Weights of a small CTC audio transcriber: 7.32M parameters, 26041 training examples.
Rows from block 2 of a small CTC audio transcriber, named by matrix and row number. Rows with one number within an expert belong to one neuron, the router's apart. Each number is 50 + 12 x the weight over its row's rms, rounded and kept within 0 to 99. All counts start at 0. After the name is the row's rms in percent of the matrix's.
Before each expert's rows are labels from the 100 clips, of 14976, where the router gives the expert most weight on average: "loudest band" is the band of the loudest frequency at the time of the peak. Only what is clearly more common there than usual is listed. The data: short read English sentences (LibriTTS-R).
# router: router (model.blocks.2.mlp.router.weight, 4x256), inputs 52-103
# gate: expert gate (model.blocks.2.mlp.gate, 4x128x256), inputs 52-103
# up: expert up (model.blocks.2.mlp.up, 4x128x256), inputs 52-103
# down: expert down (model.blocks.2.mlp.down, 4x256x128, transposed), outputs 52-103

# expert 1
loudest band: 250 to 500 Hz
router.1 094:39 43 35 64 31 53 56 50 47 64 45 33 43 57 35 59 52 56 64 42 54 61 33 53 52 49 92 64 48 46 55 36 65 43 53 28 64 44 38 42 52 51 54 41 71 32 37 42 40 43 77 48
gate.25 105:69 46 46 38 51 47 47 57 48 42 56 43 66 53 41 29 49 15 73 56 40 89 51 62 49 55 47 62 64 37 30 61 44 53 31 39 50 40 45 48 52 36 76 55 42 42 61 52 51 33 54 34
up.25 112:52 59 69 49 51 52 47 45 50 39 38 59 42 62 73 66 60 52 37 73 45 39 44 43 71 55 36 50 37 48 55 38 70 30 41 65 18 42 57 39 31 59 29 44 43 53 45 30 52 69 45 50
down.25 113:62 65 28 32 31 50 23 55 45 61 53 23 45 50 51 51 71 52 49 22 52 44 51 54 57 49 34 47 52 57 62 56 48 44 45 53 60 62 53 36 48 81 34 54 46 48 49 43 41 47 45 54
gate.26 103:39 50 49 39 53 50 35 45 40 27 48 60 54 50 75 52 45 51 31 39 37 56 30 57 44 53 48 44 59 43 59 45 31 42 39 31 65 46 60 52 35 39 41 49 49 48 58 41 52 71 42 48
up.26 106:62 70 59 71 50 49 59 63 77 69 45 41 54 52 46 63 50 39 55 69 53 54 78 47 63 54 36 64 44 61 46 58 89 33 57 48 46 35 48 35 36 55 50 40 52 84 41 68 51 37 51 56
down.26 108:53 32 61 42 55 60 57 59 50 68 60 62 51 58 49 64 47 56 51 47 73 61 51 54 38 59 52 50 35 29 66 38 62 43 57 59 55 41 66 70 53 66 43 55 62 60 55 70 56 60 61 56
gate.27 107:47 46 54 58 46 40 33 30 44 59 85 50 38 53 59 58 54 61 75 30 60 53 56 47 66 27 55 52 62 50 66 58 71 78 70 68 65 25 37 59 65 29 51 47 42 20 47 62 53 35 46 72
up.27 093:56 54 49 52 55 38 55 47 33 58 59 32 61 60 32 47 45 61 51 24 47 61 48 53 59 43 53 39 41 51 64 63 51 33 48 45 53 36 54 38 63 48 48 48 68 48 55 29 60 44 60 56
down.27 104:60 51 48 61 45 49 24 34 59 44 70 37 61 33 49 57 57 42 43 62 20 30 33 53 44 54 71 46 52 47 65 61 40 50 48 28 35 31 59 48 33 45 43 64 54 60 41 50 49 53 50 41
gate.28 097:69 32 51 64 54 44 47 49 45 42 72 36 47 57 46 58 52 61 59 35 68 51 64 47 59 45 40 49 65 46 55 68 62 45 55 33 37 75 41 53 46 50 40 47 50 64 50 36 39 40 59 51
up.28 108:81 61 50 30 70 33 46 72 46 40 54 47 67 58 53 29 59 62 45 51 71 50 32 48 58 61 40 52 34 41 39 66 37 52 73 53 31 30 58 56 52 47 61 36 49 55 56 44 50 53 43 58
down.28 102:31 36 59 64 42 47 38 58 39 59 54 58 42 46 61 35 38 65 33 69 43 51 50 70 47 41 32 27 51 59 65 51 59 73 65 64 39 38 36 50 55 75 52 46 22 50 31 56 47 61 41 36
gate.29 100:83 55 59 37 51 41 66 45 58 50 56 44 62 46 69 76 44 53 42 36 28 52 64 56 49 61 43 28 43 57 49 49 61 46 57 51 41 46 53 65 48 68 54 35 52 52 27 32 60 54 32 46
up.29 093:53 29 38 57 25 41 20 40 62 58 71 42 65 40 39 61 42 53 59 48 36 52 49 49 31 45 54 75 58 62 61 37 66 56 57 57 53 60 36 65 70 62 32 43 55 42 32 58 34 61 45 47
down.29 087:47 55 49 71 40 51 33 47 40 60 56 48 51 53 39 42 37 40 53 40 56 53 46 54 42 55 34 27 49 38 41 41 45 63 60 43 60 45 51 65 75 58 44 46 32 64 51 62 49 27 49 49
gate.30 120:74 61 53 53 71 42 49 63 48 42 49 61 49 52 36 37 44 45 47 67 42 59 61 52 53 50 45 48 42 46 45 60 58 39 35 55 62 39 50 44 19 71 50 42 40 48 60 27 49 53 48 54
up.30 125:63 52 46 64 53 33 41 45 42 52 55 57 36 49 36 46 38 46 30 61 42 61 38 43 43 29 64 61 43 60 54 43 71 34 56 47 65 49 35 25 27 54 49 45 45 44 45 29 41 50 62 61
down.30 123:48 51 39 47 45 64 53 29 39 50 35 68 33 45 68 43 37 65 66 57 60 64 57 62 52 63 59 67 43 60 58 33 66 55 54 24 55 22 52 34 32 41 56 53 42 48 62 39 49 51 62 47

# expert 0
loudest band: 4000 to 8000 Hz
router.0 105:59 52 78 40 71 43 46 70 46 45 60 42 67 37 41 58 56 40 49 61 65 53 46 39 38 59 21 46 55 46 54 65 53 54 71 45 47 57 77 60 48 46 35 34 45 67 55 63 62 53 37 71
gate.25 093:66 51 48 55 41 45 38 46 42 61 57 39 43 43 47 42 52 49 27 39 46 49 40 45 63 38 53 28 40 45 46 35 36 35 28 69 42 43 62 60 41 51 70 56 70 62 50 55 44 49 56 24
up.25 100:47 50 55 46 57 29 50 64 27 33 64 59 63 48 29 28 71 68 66 48 61 37 41 51 56 23 56 47 36 41 47 46 26 51 39 69 31 45 55 54 48 43 46 41 61 51 65 55 60 53 58 53
down.25 095:66 53 43 62 35 38 14 21 68 53 53 49 25 53 51 58 61 65 58 55 51 51 53 42 24 30 54 41 50 36 43 43 53 51 61 56 55 59 50 55 41 41 58 34 31 40 46 51 54 50 75 69
gate.26 103:42 72 39 57 44 38 51 45 30 58 42 51 44 66 59 31 54 61 74 33 48 35 62 80 55 51 51 56 42 52 53 59 32 68 53 52 54 39 56 46 44 34 54 67 51 53 43 51 52 62 46 51
up.26 110:54 63 51 57 52 33 35 68 39 72 23 41 68 76 44 49 34 59 54 40 48 38 56 69 57 48 43 54 36 43 69 49 39 59 52 57 44 44 75 55 48 51 41 56 39 60 34 61 74 34 46 53
down.26 109:64 43 50 48 70 34 60 61 37 38 60 66 68 68 72 30 80 34 27 40 37 58 65 50 42 60 55 62 29 71 53 51 47 38 51 59 45 41 53 53 33 47 59 41 43 52 68 51 48 82 61 36
gate.27 101:53 30 59 52 55 55 51 50 62 70 58 40 57 51 52 32 49 30 54 50 53 64 67 36 46 49 39 38 68 49 19 40 37 42 55 50 65 37 58 53 46 57 48 73 50 69 65 62 50 36 56 50
up.27 107:64 41 55 43 60 18 48 69 77 59 56 62 69 48 36 35 38 42 24 47 71 44 69 52 57 41 37 65 30 50 93 64 56 41 73 49 41 55 33 43 72 45 55 60 57 69 44 56 29 45 24 38
down.27 104:51 33 31 33 39 62 60 54 31 36 46 73 59 50 66 44 52 34 39 70 32 43 28 47 48 45 54 50 29 37 66 48 54 50 69 61 55 40 49 37 59 54 71 44 32 70 77 47 54 63 35 52
gate.28 100:48 62 49 52 59 61 57 40 52 38 48 40 19 60 39 42 52 81 53 33 48 48 42 81 34 70 68 36 55 43 49 55 49 42 35 58 46 64 40 51 56 75 50 53 50 41 48 25 26 40 66 55
up.28 093:53 54 56 72 61 36 43 42 33 50 42 43 48 47 68 39 45 33 22 30 51 69 27 35 61 29 70 46 55 49 45 31 44 62 42 49 47 29 69 61 60 31 24 56 51 47 36 73 45 76 32 38
down.28 088:49 40 68 51 59 51 48 39 55 54 56 62 47 53 34 32 63 53 58 46 48 34 53 63 45 42 62 54 59 46 52 49 65 60 57 44 36 45 49 46 51 35 50 48 75 56 43 70 50 29 48 32
gate.29 110:66 54 55 55 50 41 56 40 45 28 42 75 53 56 35 42 57 73 46 54 53 34 38 62 54 56 38 46 49 58 36 38 37 56 36 33 51 36 47 62 40 44 54 46 41 44 60 53 26 74 68 52
up.29 105:52 54 48 56 61 66 40 61 39 49 47 48 57 37 38 49 46 42 64 51 65 63 43 45 46 46 46 69 39 59 47 52 47 65 39 42 63 56 70 56 42 39 64 50 41 62 49 56 67 45 39 44
down.29 109:51 58 52 27 27 71 54 63 53 55 50 57 35 28 81 54 35 67 41 59 53 56 42 56 57 52 54 49 27 55 58 46 52 46 43 53 27 44 53 44 44 42 62 44 45 70 33 50 62 53 53 74
gate.30 106:61 39 41 46 64 47 42 44 52 74 60 50 39 54 48 56 68 46 60 45 41 68 60 66 54 53 52 36 63 40 43 62 47 68 56 67 53 40 54 68 64 46 57 44 28 42 31 73 56 52 49 70
up.30 103:51 56 55 43 51 44 54 59 15 50 69 51 49 31 43 41 69 41 53 49 45 62 44 59 55 39 50 46 56 46 60 69 48 32 58 52 34 56 20 11 66 48 64 53 37 42 69 38 43 45 57 41
down.30 107:44 54 49 54 22 42 45 35 45 58 48 63 83 53 54 30 35 37 48 52 26 39 30 56 63 50 54 51 39 47 56 45 37 46 70 64 39 38 52 50 65 52 61 53 33 68 49 47 47 60 61 33

# expert 3
loudest band: 250 to 500 Hz
router.3 096:49 56 42 50 48 63 60 35 55 47 48 50 35 41 67 40 56 46 37 49 27 52 42 61 56 47 37 52 50 30 42 16 34 52 43 44 48 40 33 56 55 62 58 37 35 16 41 50 39 70 31 30
gate.25 098:34 35 32 61 55 44 34 66 52 62 50 39 58 62 58 48 38 54 45 40 52 48 63 60 69 56 45 67 52 37 75 70 46 54 52 39 38 45 54 45 25 26 60 62 52 34 23 67 73 36 52 49
up.25 100:64 51 70 62 42 56 76 67 45 35 27 39 49 38 53 49 53 38 53 69 23 45 67 58 56 50 41 14 57 52 40 58 69 29 63 19 51 24 69 46 63 62 38 51 56 67 64 57 44 58 27 23
down.25 096:60 35 35 47 82 46 47 66 62 55 59 56 65 59 57 54 46 49 41 47 63 57 58 40 42 41 39 47 33 62 43 39 37 48 53 68 63 27 40 52 48 68 46 38 45 61 28 28 44 49 36 22
gate.26 101:54 37 47 53 48 55 46 57 50 39 55 64 41 51 59 55 50 35 39 58 68 37 67 59 34 42 28 71 57 45 56 50 37 66 53 49 44 35 63 73 16 24 50 35 61 63 51 37 72 68 33 46
up.26 107:59 64 53 35 43 35 53 53 36 48 54 50 70 40 51 35 49 52 41 53 30 52 35 51 62 57 56 47 29 50 35 54 52 36 26 51 47 61 52 51 70 56 37 62 44 50 86 60 40 65 54 51
down.26 104:21 48 47 45 62 47 57 24 56 52 42 34 47 48 72 64 52 39 50 57 59 53 44 43 43 48 40 39 48 37 36 27 67 52 30 65 42 61 59 37 48 54 42 38 45 64 42 49 49 32 49 45
gate.27 102:40 35 55 59 55 60 32 42 53 55 43 65 43 29 59 66 46 46 46 79 61 62 48 45 46 40 53 59 66 60 44 42 58 45 64 40 61 61 19 29 28 51 32 51 56 33 34 52 51 64 61 53
up.27 105:62 56 69 54 50 65 64 47 46 46 67 59 73 52 45 34 72 60 57 37 43 57 51 31 55 59 21 57 41 40 42 49 42 45 72 66 79 22 69 41 42 44 51 34 47 61 73 35 54 45 45 58
down.27 112:48 47 30 51 49 55 82 37 51 59 35 57 51 50 59 54 19 41 43 44 61 38 56 67 58 52 56 32 52 45 51 46 31 51 83 64 44 48 30 65 60 54 63 36 46 56 51 46 54 47 46 31
gate.28 105:31 46 62 35 59 40 35 51 58 58 45 47 43 72 54 80 64 68 59 40 62 18 29 44 40 36 62 44 48 40 62 50 40 63 57 68 31 58 44 44 65 43 31 71 52 57 65 57 56 44 52 64
up.28 094:60 60 41 25 83 39 59 75 39 45 59 26 52 54 67 41 47 42 75 47 67 54 53 60 53 53 58 43 26 58 43 52 54 55 60 54 57 43 48 54 48 64 63 46 41 51 61 49 61 49 45 68
down.28 096:71 49 56 29 45 46 50 64 40 34 32 39 31 42 87 51 77 51 46 35 49 32 48 56 62 37 32 43 50 77 35 63 61 59 53 50 63 52 47 47 32 40 61 39 32 45 56 41 64 46 51 52
gate.29 111:65 62 62 45 47 48 71 42 51 55 29 66 64 53 35 45 43 42 75 53 68 41 67 60 41 63 56 54 45 49 59 57 33 34 57 50 45 48 48 65 51 36 57 39 52 56 68 50 44 56 48 49
up.29 102:49 53 50 31 69 65 69 56 59 41 35 37 77 52 49 51 62 46 37 71 42 57 25 55 74 49 53 23 46 51 41 36 46 58 48 39 49 41 46 55 77 65 49 43 54 42 58 45 55 60 59 76
down.29 108:48 43 47 53 70 60 41 71 46 50 31 53 62 49 40 40 43 29 56 56 33 40 22 65 50 63 41 41 46 48 76 50 22 40 44 52 69 56 60 54 43 58 40 44 37 68 68 49 29 64 55 40
gate.30 099:68 67 38 48 56 52 65 24 55 54 39 26 47 47 36 68 50 48 54 46 47 59 51 56 64 55 43 49 42 54 39 41 58 52 45 65 42 38 51 42 66 37 55 62 33 59 51 55 72 45 45 54
up.30 109:48 40 38 68 36 55 25 48 47 57 59 54 43 65 60 50 53 59 30 67 40 43 53 66 31 29 52 41 55 51 60 45 38 51 67 46 44 59 40 34 36 58 47 59 60 31 49 45 48 54 68 34
down.30 097:52 79 42 51 49 62 73 59 50 69 58 48 53 57 53 40 16 50 50 45 81 66 54 41 66 54 27 46 64 52 45 41 29 60 58 57 57 38 44 52 51 42 51 52 36 54 54 69 63 48 48 33