config.toml
model = "CTC audio transcriber"
dataset = "short read English sentences (LibriTTS-R)"
train_examples = 26041
gain_aug_db = 6
noise_aug = 0.002
time_shift_ms = 100
n_mels = 64
hop_length = 160
input = "log_mel"
spec_augment = true
win_length = 512
tokenizer = "char"
vocab_size = 32
arch = "transformer"
norm = "layernorm_no_bias"
norm_position = "post"
hidden_act = "geglu"
head_dim = 32
fused_qkv = false
bias = "all"
qk_norm = false
parallel_block = false
dropout = 0.05
inner_norm = false
moe = "top_k"
drop_path = 0.1
num_experts = 4
moe_every = 1
expert_mlp_ratio = 0.5
experts_per_token = 1
shared_expert = true
subsampling = 2
layers = 10
width = 256
positions = "relative_bias"
residual_init = "none"
optimizer = "adamw"
learning_rate = 0.0017
beta1 = 0.9
beta2 = 0.95
eps = 1e-10
max_grad_norm = 3.0
max_steps = 4700
batch_size = 64
epochs = 11.6
lr_schedule = "cosine"
final_lr_fraction = 0.05
warmup_steps = 230
weight_decay = 0.2
Rows from block 5 of a small CTC audio transcriber, named by matrix and row number. Rows with one number within an expert belong to one neuron, the router's apart. Each number is 200 + 20 x the weight over its row's rms, rounded and kept within 0 to 999. All counts start at 0.
Before each expert's rows are labels from the 100 clips, of 14976, where the router gives the expert most weight on average: "top examples" is what is common among them. Only what is clearly more common there than usual is listed. The data: short read English sentences (LibriTTS-R).
# router: router (model.blocks.5.mlp.router.weight, 4x256), inputs 0-85
# gate: expert gate (model.blocks.5.mlp.gate, 4x128x256), inputs 0-85
# up: expert up (model.blocks.5.mlp.up, 4x128x256), inputs 0-85
# down: expert down (model.blocks.5.mlp.down, 4x256x128, transposed), outputs 0-85

# expert 0
top examples: voice: male; the word "it"; the word "is"
router.0,209,184,214,180,198,209,204,202,202,211,183,183,191,177,155,198,171,235,171,196,229,197,242,201,179,195,192,196,186,198,198,194,210,193,199,161,210,202,210,220,194,215,190,207,203,197,187,187,161,220,201,190,204,203,216,224,209,196,192,242,199,174,218,216,208,170,195,182,188,206,168,201,188,220,200,216,216,205,215,182,168,227,186,191,183,201
gate.15,229,215,179,228,126,226,171,160,216,194,182,213,195,186,212,223,202,207,235,148,201,171,198,239,225,184,201,182,201,147,187,218,217,196,164,215,212,206,188,157,198,177,198,218,205,201,189,202,177,181,199,193,202,203,207,167,169,211,233,204,208,215,173,181,228,193,223,205,215,221,200,206,169,162,201,190,210,209,216,206,187,206,208,192,202,210
up.15,202,203,201,201,177,205,191,193,213,187,188,206,201,186,172,176,166,206,200,228,200,169,218,201,206,208,181,219,193,199,243,230,207,165,186,216,200,190,209,178,221,210,192,196,226,190,171,212,202,187,213,221,201,197,198,173,180,212,182,234,184,179,176,195,221,182,233,188,209,191,182,173,222,168,222,258,204,193,207,233,153,196,173,217,225,197
down.15,158,174,208,215,191,186,211,157,190,237,201,239,213,193,223,162,197,186,196,217,184,184,216,224,201,238,180,208,211,187,217,195,211,209,227,215,229,190,182,204,220,204,214,216,182,194,186,189,217,219,221,180,185,194,171,243,219,198,231,211,199,165,219,231,231,190,210,217,227,227,158,212,180,200,195,211,197,169,213,204,199,177,235,204,176,198
gate.16,189,188,209,179,169,188,199,210,189,204,191,241,190,204,195,216,208,198,200,199,218,180,213,235,212,173,226,214,219,197,184,201,191,162,232,184,186,190,158,205,166,220,215,166,220,181,219,192,216,178,174,215,179,219,220,205,187,168,184,186,191,239,207,184,175,197,177,211,179,221,219,161,227,193,180,186,197,187,172,172,229,220,186,194,205,227
up.16,233,214,169,196,192,195,240,194,195,208,202,202,194,182,192,182,238,225,226,204,185,176,231,219,196,195,189,167,193,157,200,226,230,219,172,205,201,215,175,170,198,161,208,199,213,160,183,220,205,178,190,201,187,207,202,192,169,199,216,209,190,208,180,214,167,179,225,214,203,176,209,168,220,177,167,194,192,179,222,179,237,161,199,188,189,188
down.16,202,239,209,225,195,202,185,214,231,200,195,203,167,244,182,204,192,178,218,195,214,201,219,210,141,184,161,190,200,197,195,214,215,226,205,248,222,166,199,148,236,189,195,219,197,202,151,204,235,179,200,211,178,197,206,174,233,220,234,192,188,228,208,217,183,154,210,198,194,227,184,203,210,202,212,210,168,179,191,222,227,149,239,196,193,192
gate.17,198,198,190,184,223,166,202,208,163,251,185,186,199,208,200,154,159,176,215,218,191,206,207,212,211,168,251,180,222,227,196,194,168,190,215,223,197,185,198,211,185,195,229,174,202,225,193,168,194,209,216,180,207,196,186,198,177,211,198,198,195,216,191,221,164,181,219,210,184,213,186,165,211,211,200,195,177,200,194,203,167,168,195,201,183,211
up.17,208,189,221,191,230,181,217,230,147,220,216,203,201,224,207,168,182,195,199,215,161,237,215,207,201,204,199,227,184,238,193,177,161,193,221,213,210,193,224,212,173,202,213,188,217,217,183,187,205,237,211,215,185,209,205,209,186,217,177,199,191,190,223,210,161,196,186,210,206,211,191,172,217,236,188,183,194,194,188,218,154,174,193,186,209,217
down.17,190,180,198,199,187,169,215,191,215,196,212,183,208,183,170,199,187,192,139,233,205,216,173,142,190,224,205,242,206,211,236,203,217,166,189,201,169,233,242,221,189,172,195,190,213,237,182,220,207,228,193,176,206,165,219,197,212,202,167,192,212,195,216,205,169,197,191,187,205,201,213,208,215,192,213,202,211,241,208,194,156,193,192,193,206,216

# expert 3
top examples: the word "the"; the word "of"
router.3,199,180,165,227,216,189,194,191,188,185,212,204,186,210,203,246,221,190,224,222,170,183,190,189,212,230,210,160,211,184,236,175,191,224,180,187,205,182,228,196,173,234,208,193,183,178,201,219,250,180,223,209,213,204,192,212,213,195,209,170,216,205,196,217,234,214,217,195,206,180,221,170,206,215,206,178,156,224,238,246,214,188,203,207,193,199
gate.15,186,191,209,173,193,220,216,200,235,183,172,194,194,172,193,145,227,200,246,229,188,191,200,246,205,188,172,166,223,217,205,218,235,201,198,160,210,217,152,185,206,199,193,195,208,200,202,177,216,205,194,172,148,202,182,183,196,199,224,179,195,221,164,206,224,205,220,192,195,237,222,173,192,192,186,223,195,213,235,209,188,159,217,169,194,206
up.15,164,193,212,183,173,181,210,203,204,212,191,208,193,208,185,188,210,174,200,212,198,208,201,227,180,173,203,175,198,179,217,191,223,207,196,194,235,225,174,165,227,222,236,205,224,226,182,167,177,202,222,196,192,186,170,175,245,182,236,202,178,215,182,208,229,191,218,196,185,225,204,180,227,187,211,212,204,217,234,214,197,182,210,181,200,209
down.15,181,222,195,160,186,203,204,202,201,202,197,191,187,222,208,224,204,198,162,180,199,202,183,189,206,213,203,177,199,181,218,192,171,170,177,195,204,187,221,238,188,167,223,214,197,196,217,207,212,196,192,210,172,156,203,188,224,188,180,195,167,182,249,209,168,196,209,192,172,193,182,201,185,168,199,168,253,224,180,218,193,202,179,186,194,193
gate.16,212,226,214,212,159,184,223,213,209,219,203,199,216,191,203,226,213,212,202,208,206,207,220,229,189,178,238,236,226,199,192,207,200,163,236,173,160,190,199,219,168,187,215,216,222,185,200,185,210,180,171,200,196,200,191,220,204,207,165,165,220,176,197,215,191,234,217,202,211,193,189,209,230,180,180,227,197,183,176,178,201,197,195,185,209,185
up.16,200,226,173,207,197,205,190,194,177,194,197,190,198,204,221,225,209,224,206,171,197,172,197,219,212,209,194,173,205,178,195,205,209,244,176,231,218,217,180,197,197,205,198,168,193,182,223,211,206,173,213,169,201,201,211,211,202,148,250,205,167,225,217,168,233,179,161,180,181,201,212,171,178,233,210,183,205,223,202,207,204,187,205,197,162,217
down.16,187,200,209,204,194,202,221,203,176,221,210,234,220,199,179,192,193,212,221,170,216,152,177,199,212,175,223,192,176,171,181,169,221,214,196,187,217,207,199,201,167,181,189,184,164,224,182,180,203,204,209,190,210,220,179,200,215,212,241,187,215,190,198,195,229,197,148,167,189,202,204,198,224,245,193,198,239,216,192,140,202,208,222,170,221,199
gate.17,217,225,238,208,163,193,210,156,202,223,175,195,196,172,208,187,197,221,187,183,188,160,219,218,189,187,193,220,211,182,180,186,220,219,194,203,194,159,203,221,189,181,227,201,212,154,201,194,200,168,209,190,196,219,196,213,178,211,189,201,201,210,194,209,224,209,224,209,124,178,202,171,195,206,207,200,155,162,193,196,220,189,217,165,171,155
up.17,209,198,193,231,213,193,233,165,168,191,201,160,210,176,221,249,189,185,188,203,198,198,207,181,209,190,163,220,201,206,235,199,206,253,190,196,215,189,208,164,200,225,204,235,182,177,231,218,198,208,207,189,241,196,195,236,199,218,232,217,183,211,223,183,219,201,207,168,180,185,193,190,211,242,237,177,151,172,183,179,203,176,209,185,193,190
down.17,202,215,189,239,196,192,195,182,233,175,181,179,206,210,147,210,208,187,221,196,197,188,176,204,207,189,215,225,179,158,231,217,221,196,157,203,198,186,211,200,180,253,200,180,183,202,195,197,206,186,184,217,173,271,175,196,255,170,213,207,215,189,164,213,198,198,191,212,221,190,176,171,207,206,173,218,216,212,214,202,220,214,189,218,199,185

# expert 1
top examples: the word "you"
router.1,178,229,255,215,170,196,186,190,197,198,198,184,208,203,207,164,207,237,205,199,227,199,162,209,237,179,230,220,204,222,153,184,199,191,241,244,186,221,168,202,191,165,180,171,164,214,181,186,163,205,205,158,200,185,215,169,210,200,205,208,184,221,211,167,172,193,202,199,240,211,195,222,195,198,191,197,217,182,185,183,223,211,198,210,218,230
gate.15,145,187,228,218,202,189,197,213,231,212,175,205,212,223,214,203,199,201,198,212,245,193,182,184,212,215,214,180,211,225,187,215,203,212,204,171,210,179,202,244,237,147,207,200,204,185,190,189,193,202,179,150,225,188,198,177,192,194,235,216,232,189,206,208,205,181,199,230,153,194,182,201,196,210,178,172,175,218,195,195,209,198,197,228,152,216
up.15,169,204,239,205,185,197,173,216,177,201,177,210,203,192,210,195,191,196,221,221,236,188,200,183,196,187,190,197,191,194,212,199,213,209,213,171,215,188,218,244,248,161,223,197,210,184,232,165,195,213,201,201,218,190,205,183,180,218,215,236,202,189,223,193,198,194,200,212,164,194,218,213,189,192,188,177,183,200,186,186,242,195,206,223,161,180
down.15,192,202,207,214,223,210,219,199,179,206,200,212,189,190,182,169,192,196,180,189,167,175,189,191,218,186,220,177,215,217,233,205,239,175,169,202,217,248,211,228,226,220,153,200,199,199,197,213,212,207,211,204,196,180,178,186,161,199,177,186,214,154,163,190,208,191,199,219,200,174,202,181,178,192,209,214,197,187,215,204,195,147,211,225,173,168
gate.16,193,211,207,224,192,208,195,210,221,198,186,242,196,221,232,195,197,148,217,211,209,180,210,201,195,195,216,196,219,214,168,173,204,229,178,211,205,173,201,210,188,221,217,197,191,181,217,189,218,172,242,220,208,189,234,199,195,227,181,191,223,222,206,230,208,204,186,171,173,182,227,198,245,211,206,198,190,209,166,183,221,202,213,202,173,197
up.16,212,204,179,233,215,154,233,218,208,208,210,197,182,214,192,215,179,180,193,207,208,214,174,187,199,196,211,220,194,219,187,176,175,225,208,200,200,187,191,189,170,227,238,191,204,183,198,227,228,206,205,228,186,222,235,198,221,198,175,181,187,223,245,180,202,210,154,195,187,161,193,199,225,206,235,205,219,218,197,148,197,206,190,202,185,239
down.16,227,170,182,203,189,174,181,174,225,217,220,188,218,190,178,215,195,166,168,204,205,187,168,162,232,230,229,189,219,198,205,211,202,211,177,220,193,189,202,181,194,197,191,210,169,201,213,206,250,211,164,192,236,199,202,203,196,165,158,199,185,205,226,163,186,173,202,195,199,185,209,185,201,203,229,199,192,246,210,186,179,223,156,206,156,221
gate.17,230,199,208,211,183,192,227,187,210,208,178,207,244,189,238,179,209,173,209,239,236,188,185,202,204,166,219,217,186,182,185,182,176,196,205,200,209,231,162,182,218,193,170,187,200,227,219,171,188,218,226,186,193,191,210,217,180,182,200,200,225,199,212,186,192,198,171,188,198,178,223,204,196,216,188,242,213,169,215,165,201,174,225,209,226,199
up.17,167,209,183,215,218,207,161,195,214,204,222,189,184,173,180,210,172,220,187,179,211,192,250,211,185,204,179,188,205,198,215,226,239,186,192,200,213,175,238,216,179,191,223,222,228,191,173,225,217,189,182,237,178,209,174,194,218,214,193,195,183,219,168,253,220,203,227,252,181,218,189,203,209,149,207,181,151,228,183,236,176,198,204,212,182,193
down.17,212,184,183,245,221,209,195,201,163,182,170,197,190,225,211,186,201,221,199,184,166,222,210,176,173,170,228,216,190,215,189,201,198,227,218,178,229,203,185,188,210,211,201,153,218,249,194,199,200,219,216,199,165,202,201,230,197,227,178,221,182,228,197,191,228,192,195,186,210,189,184,232,191,212,240,240,217,173,159,218,225,190,212,188,200,207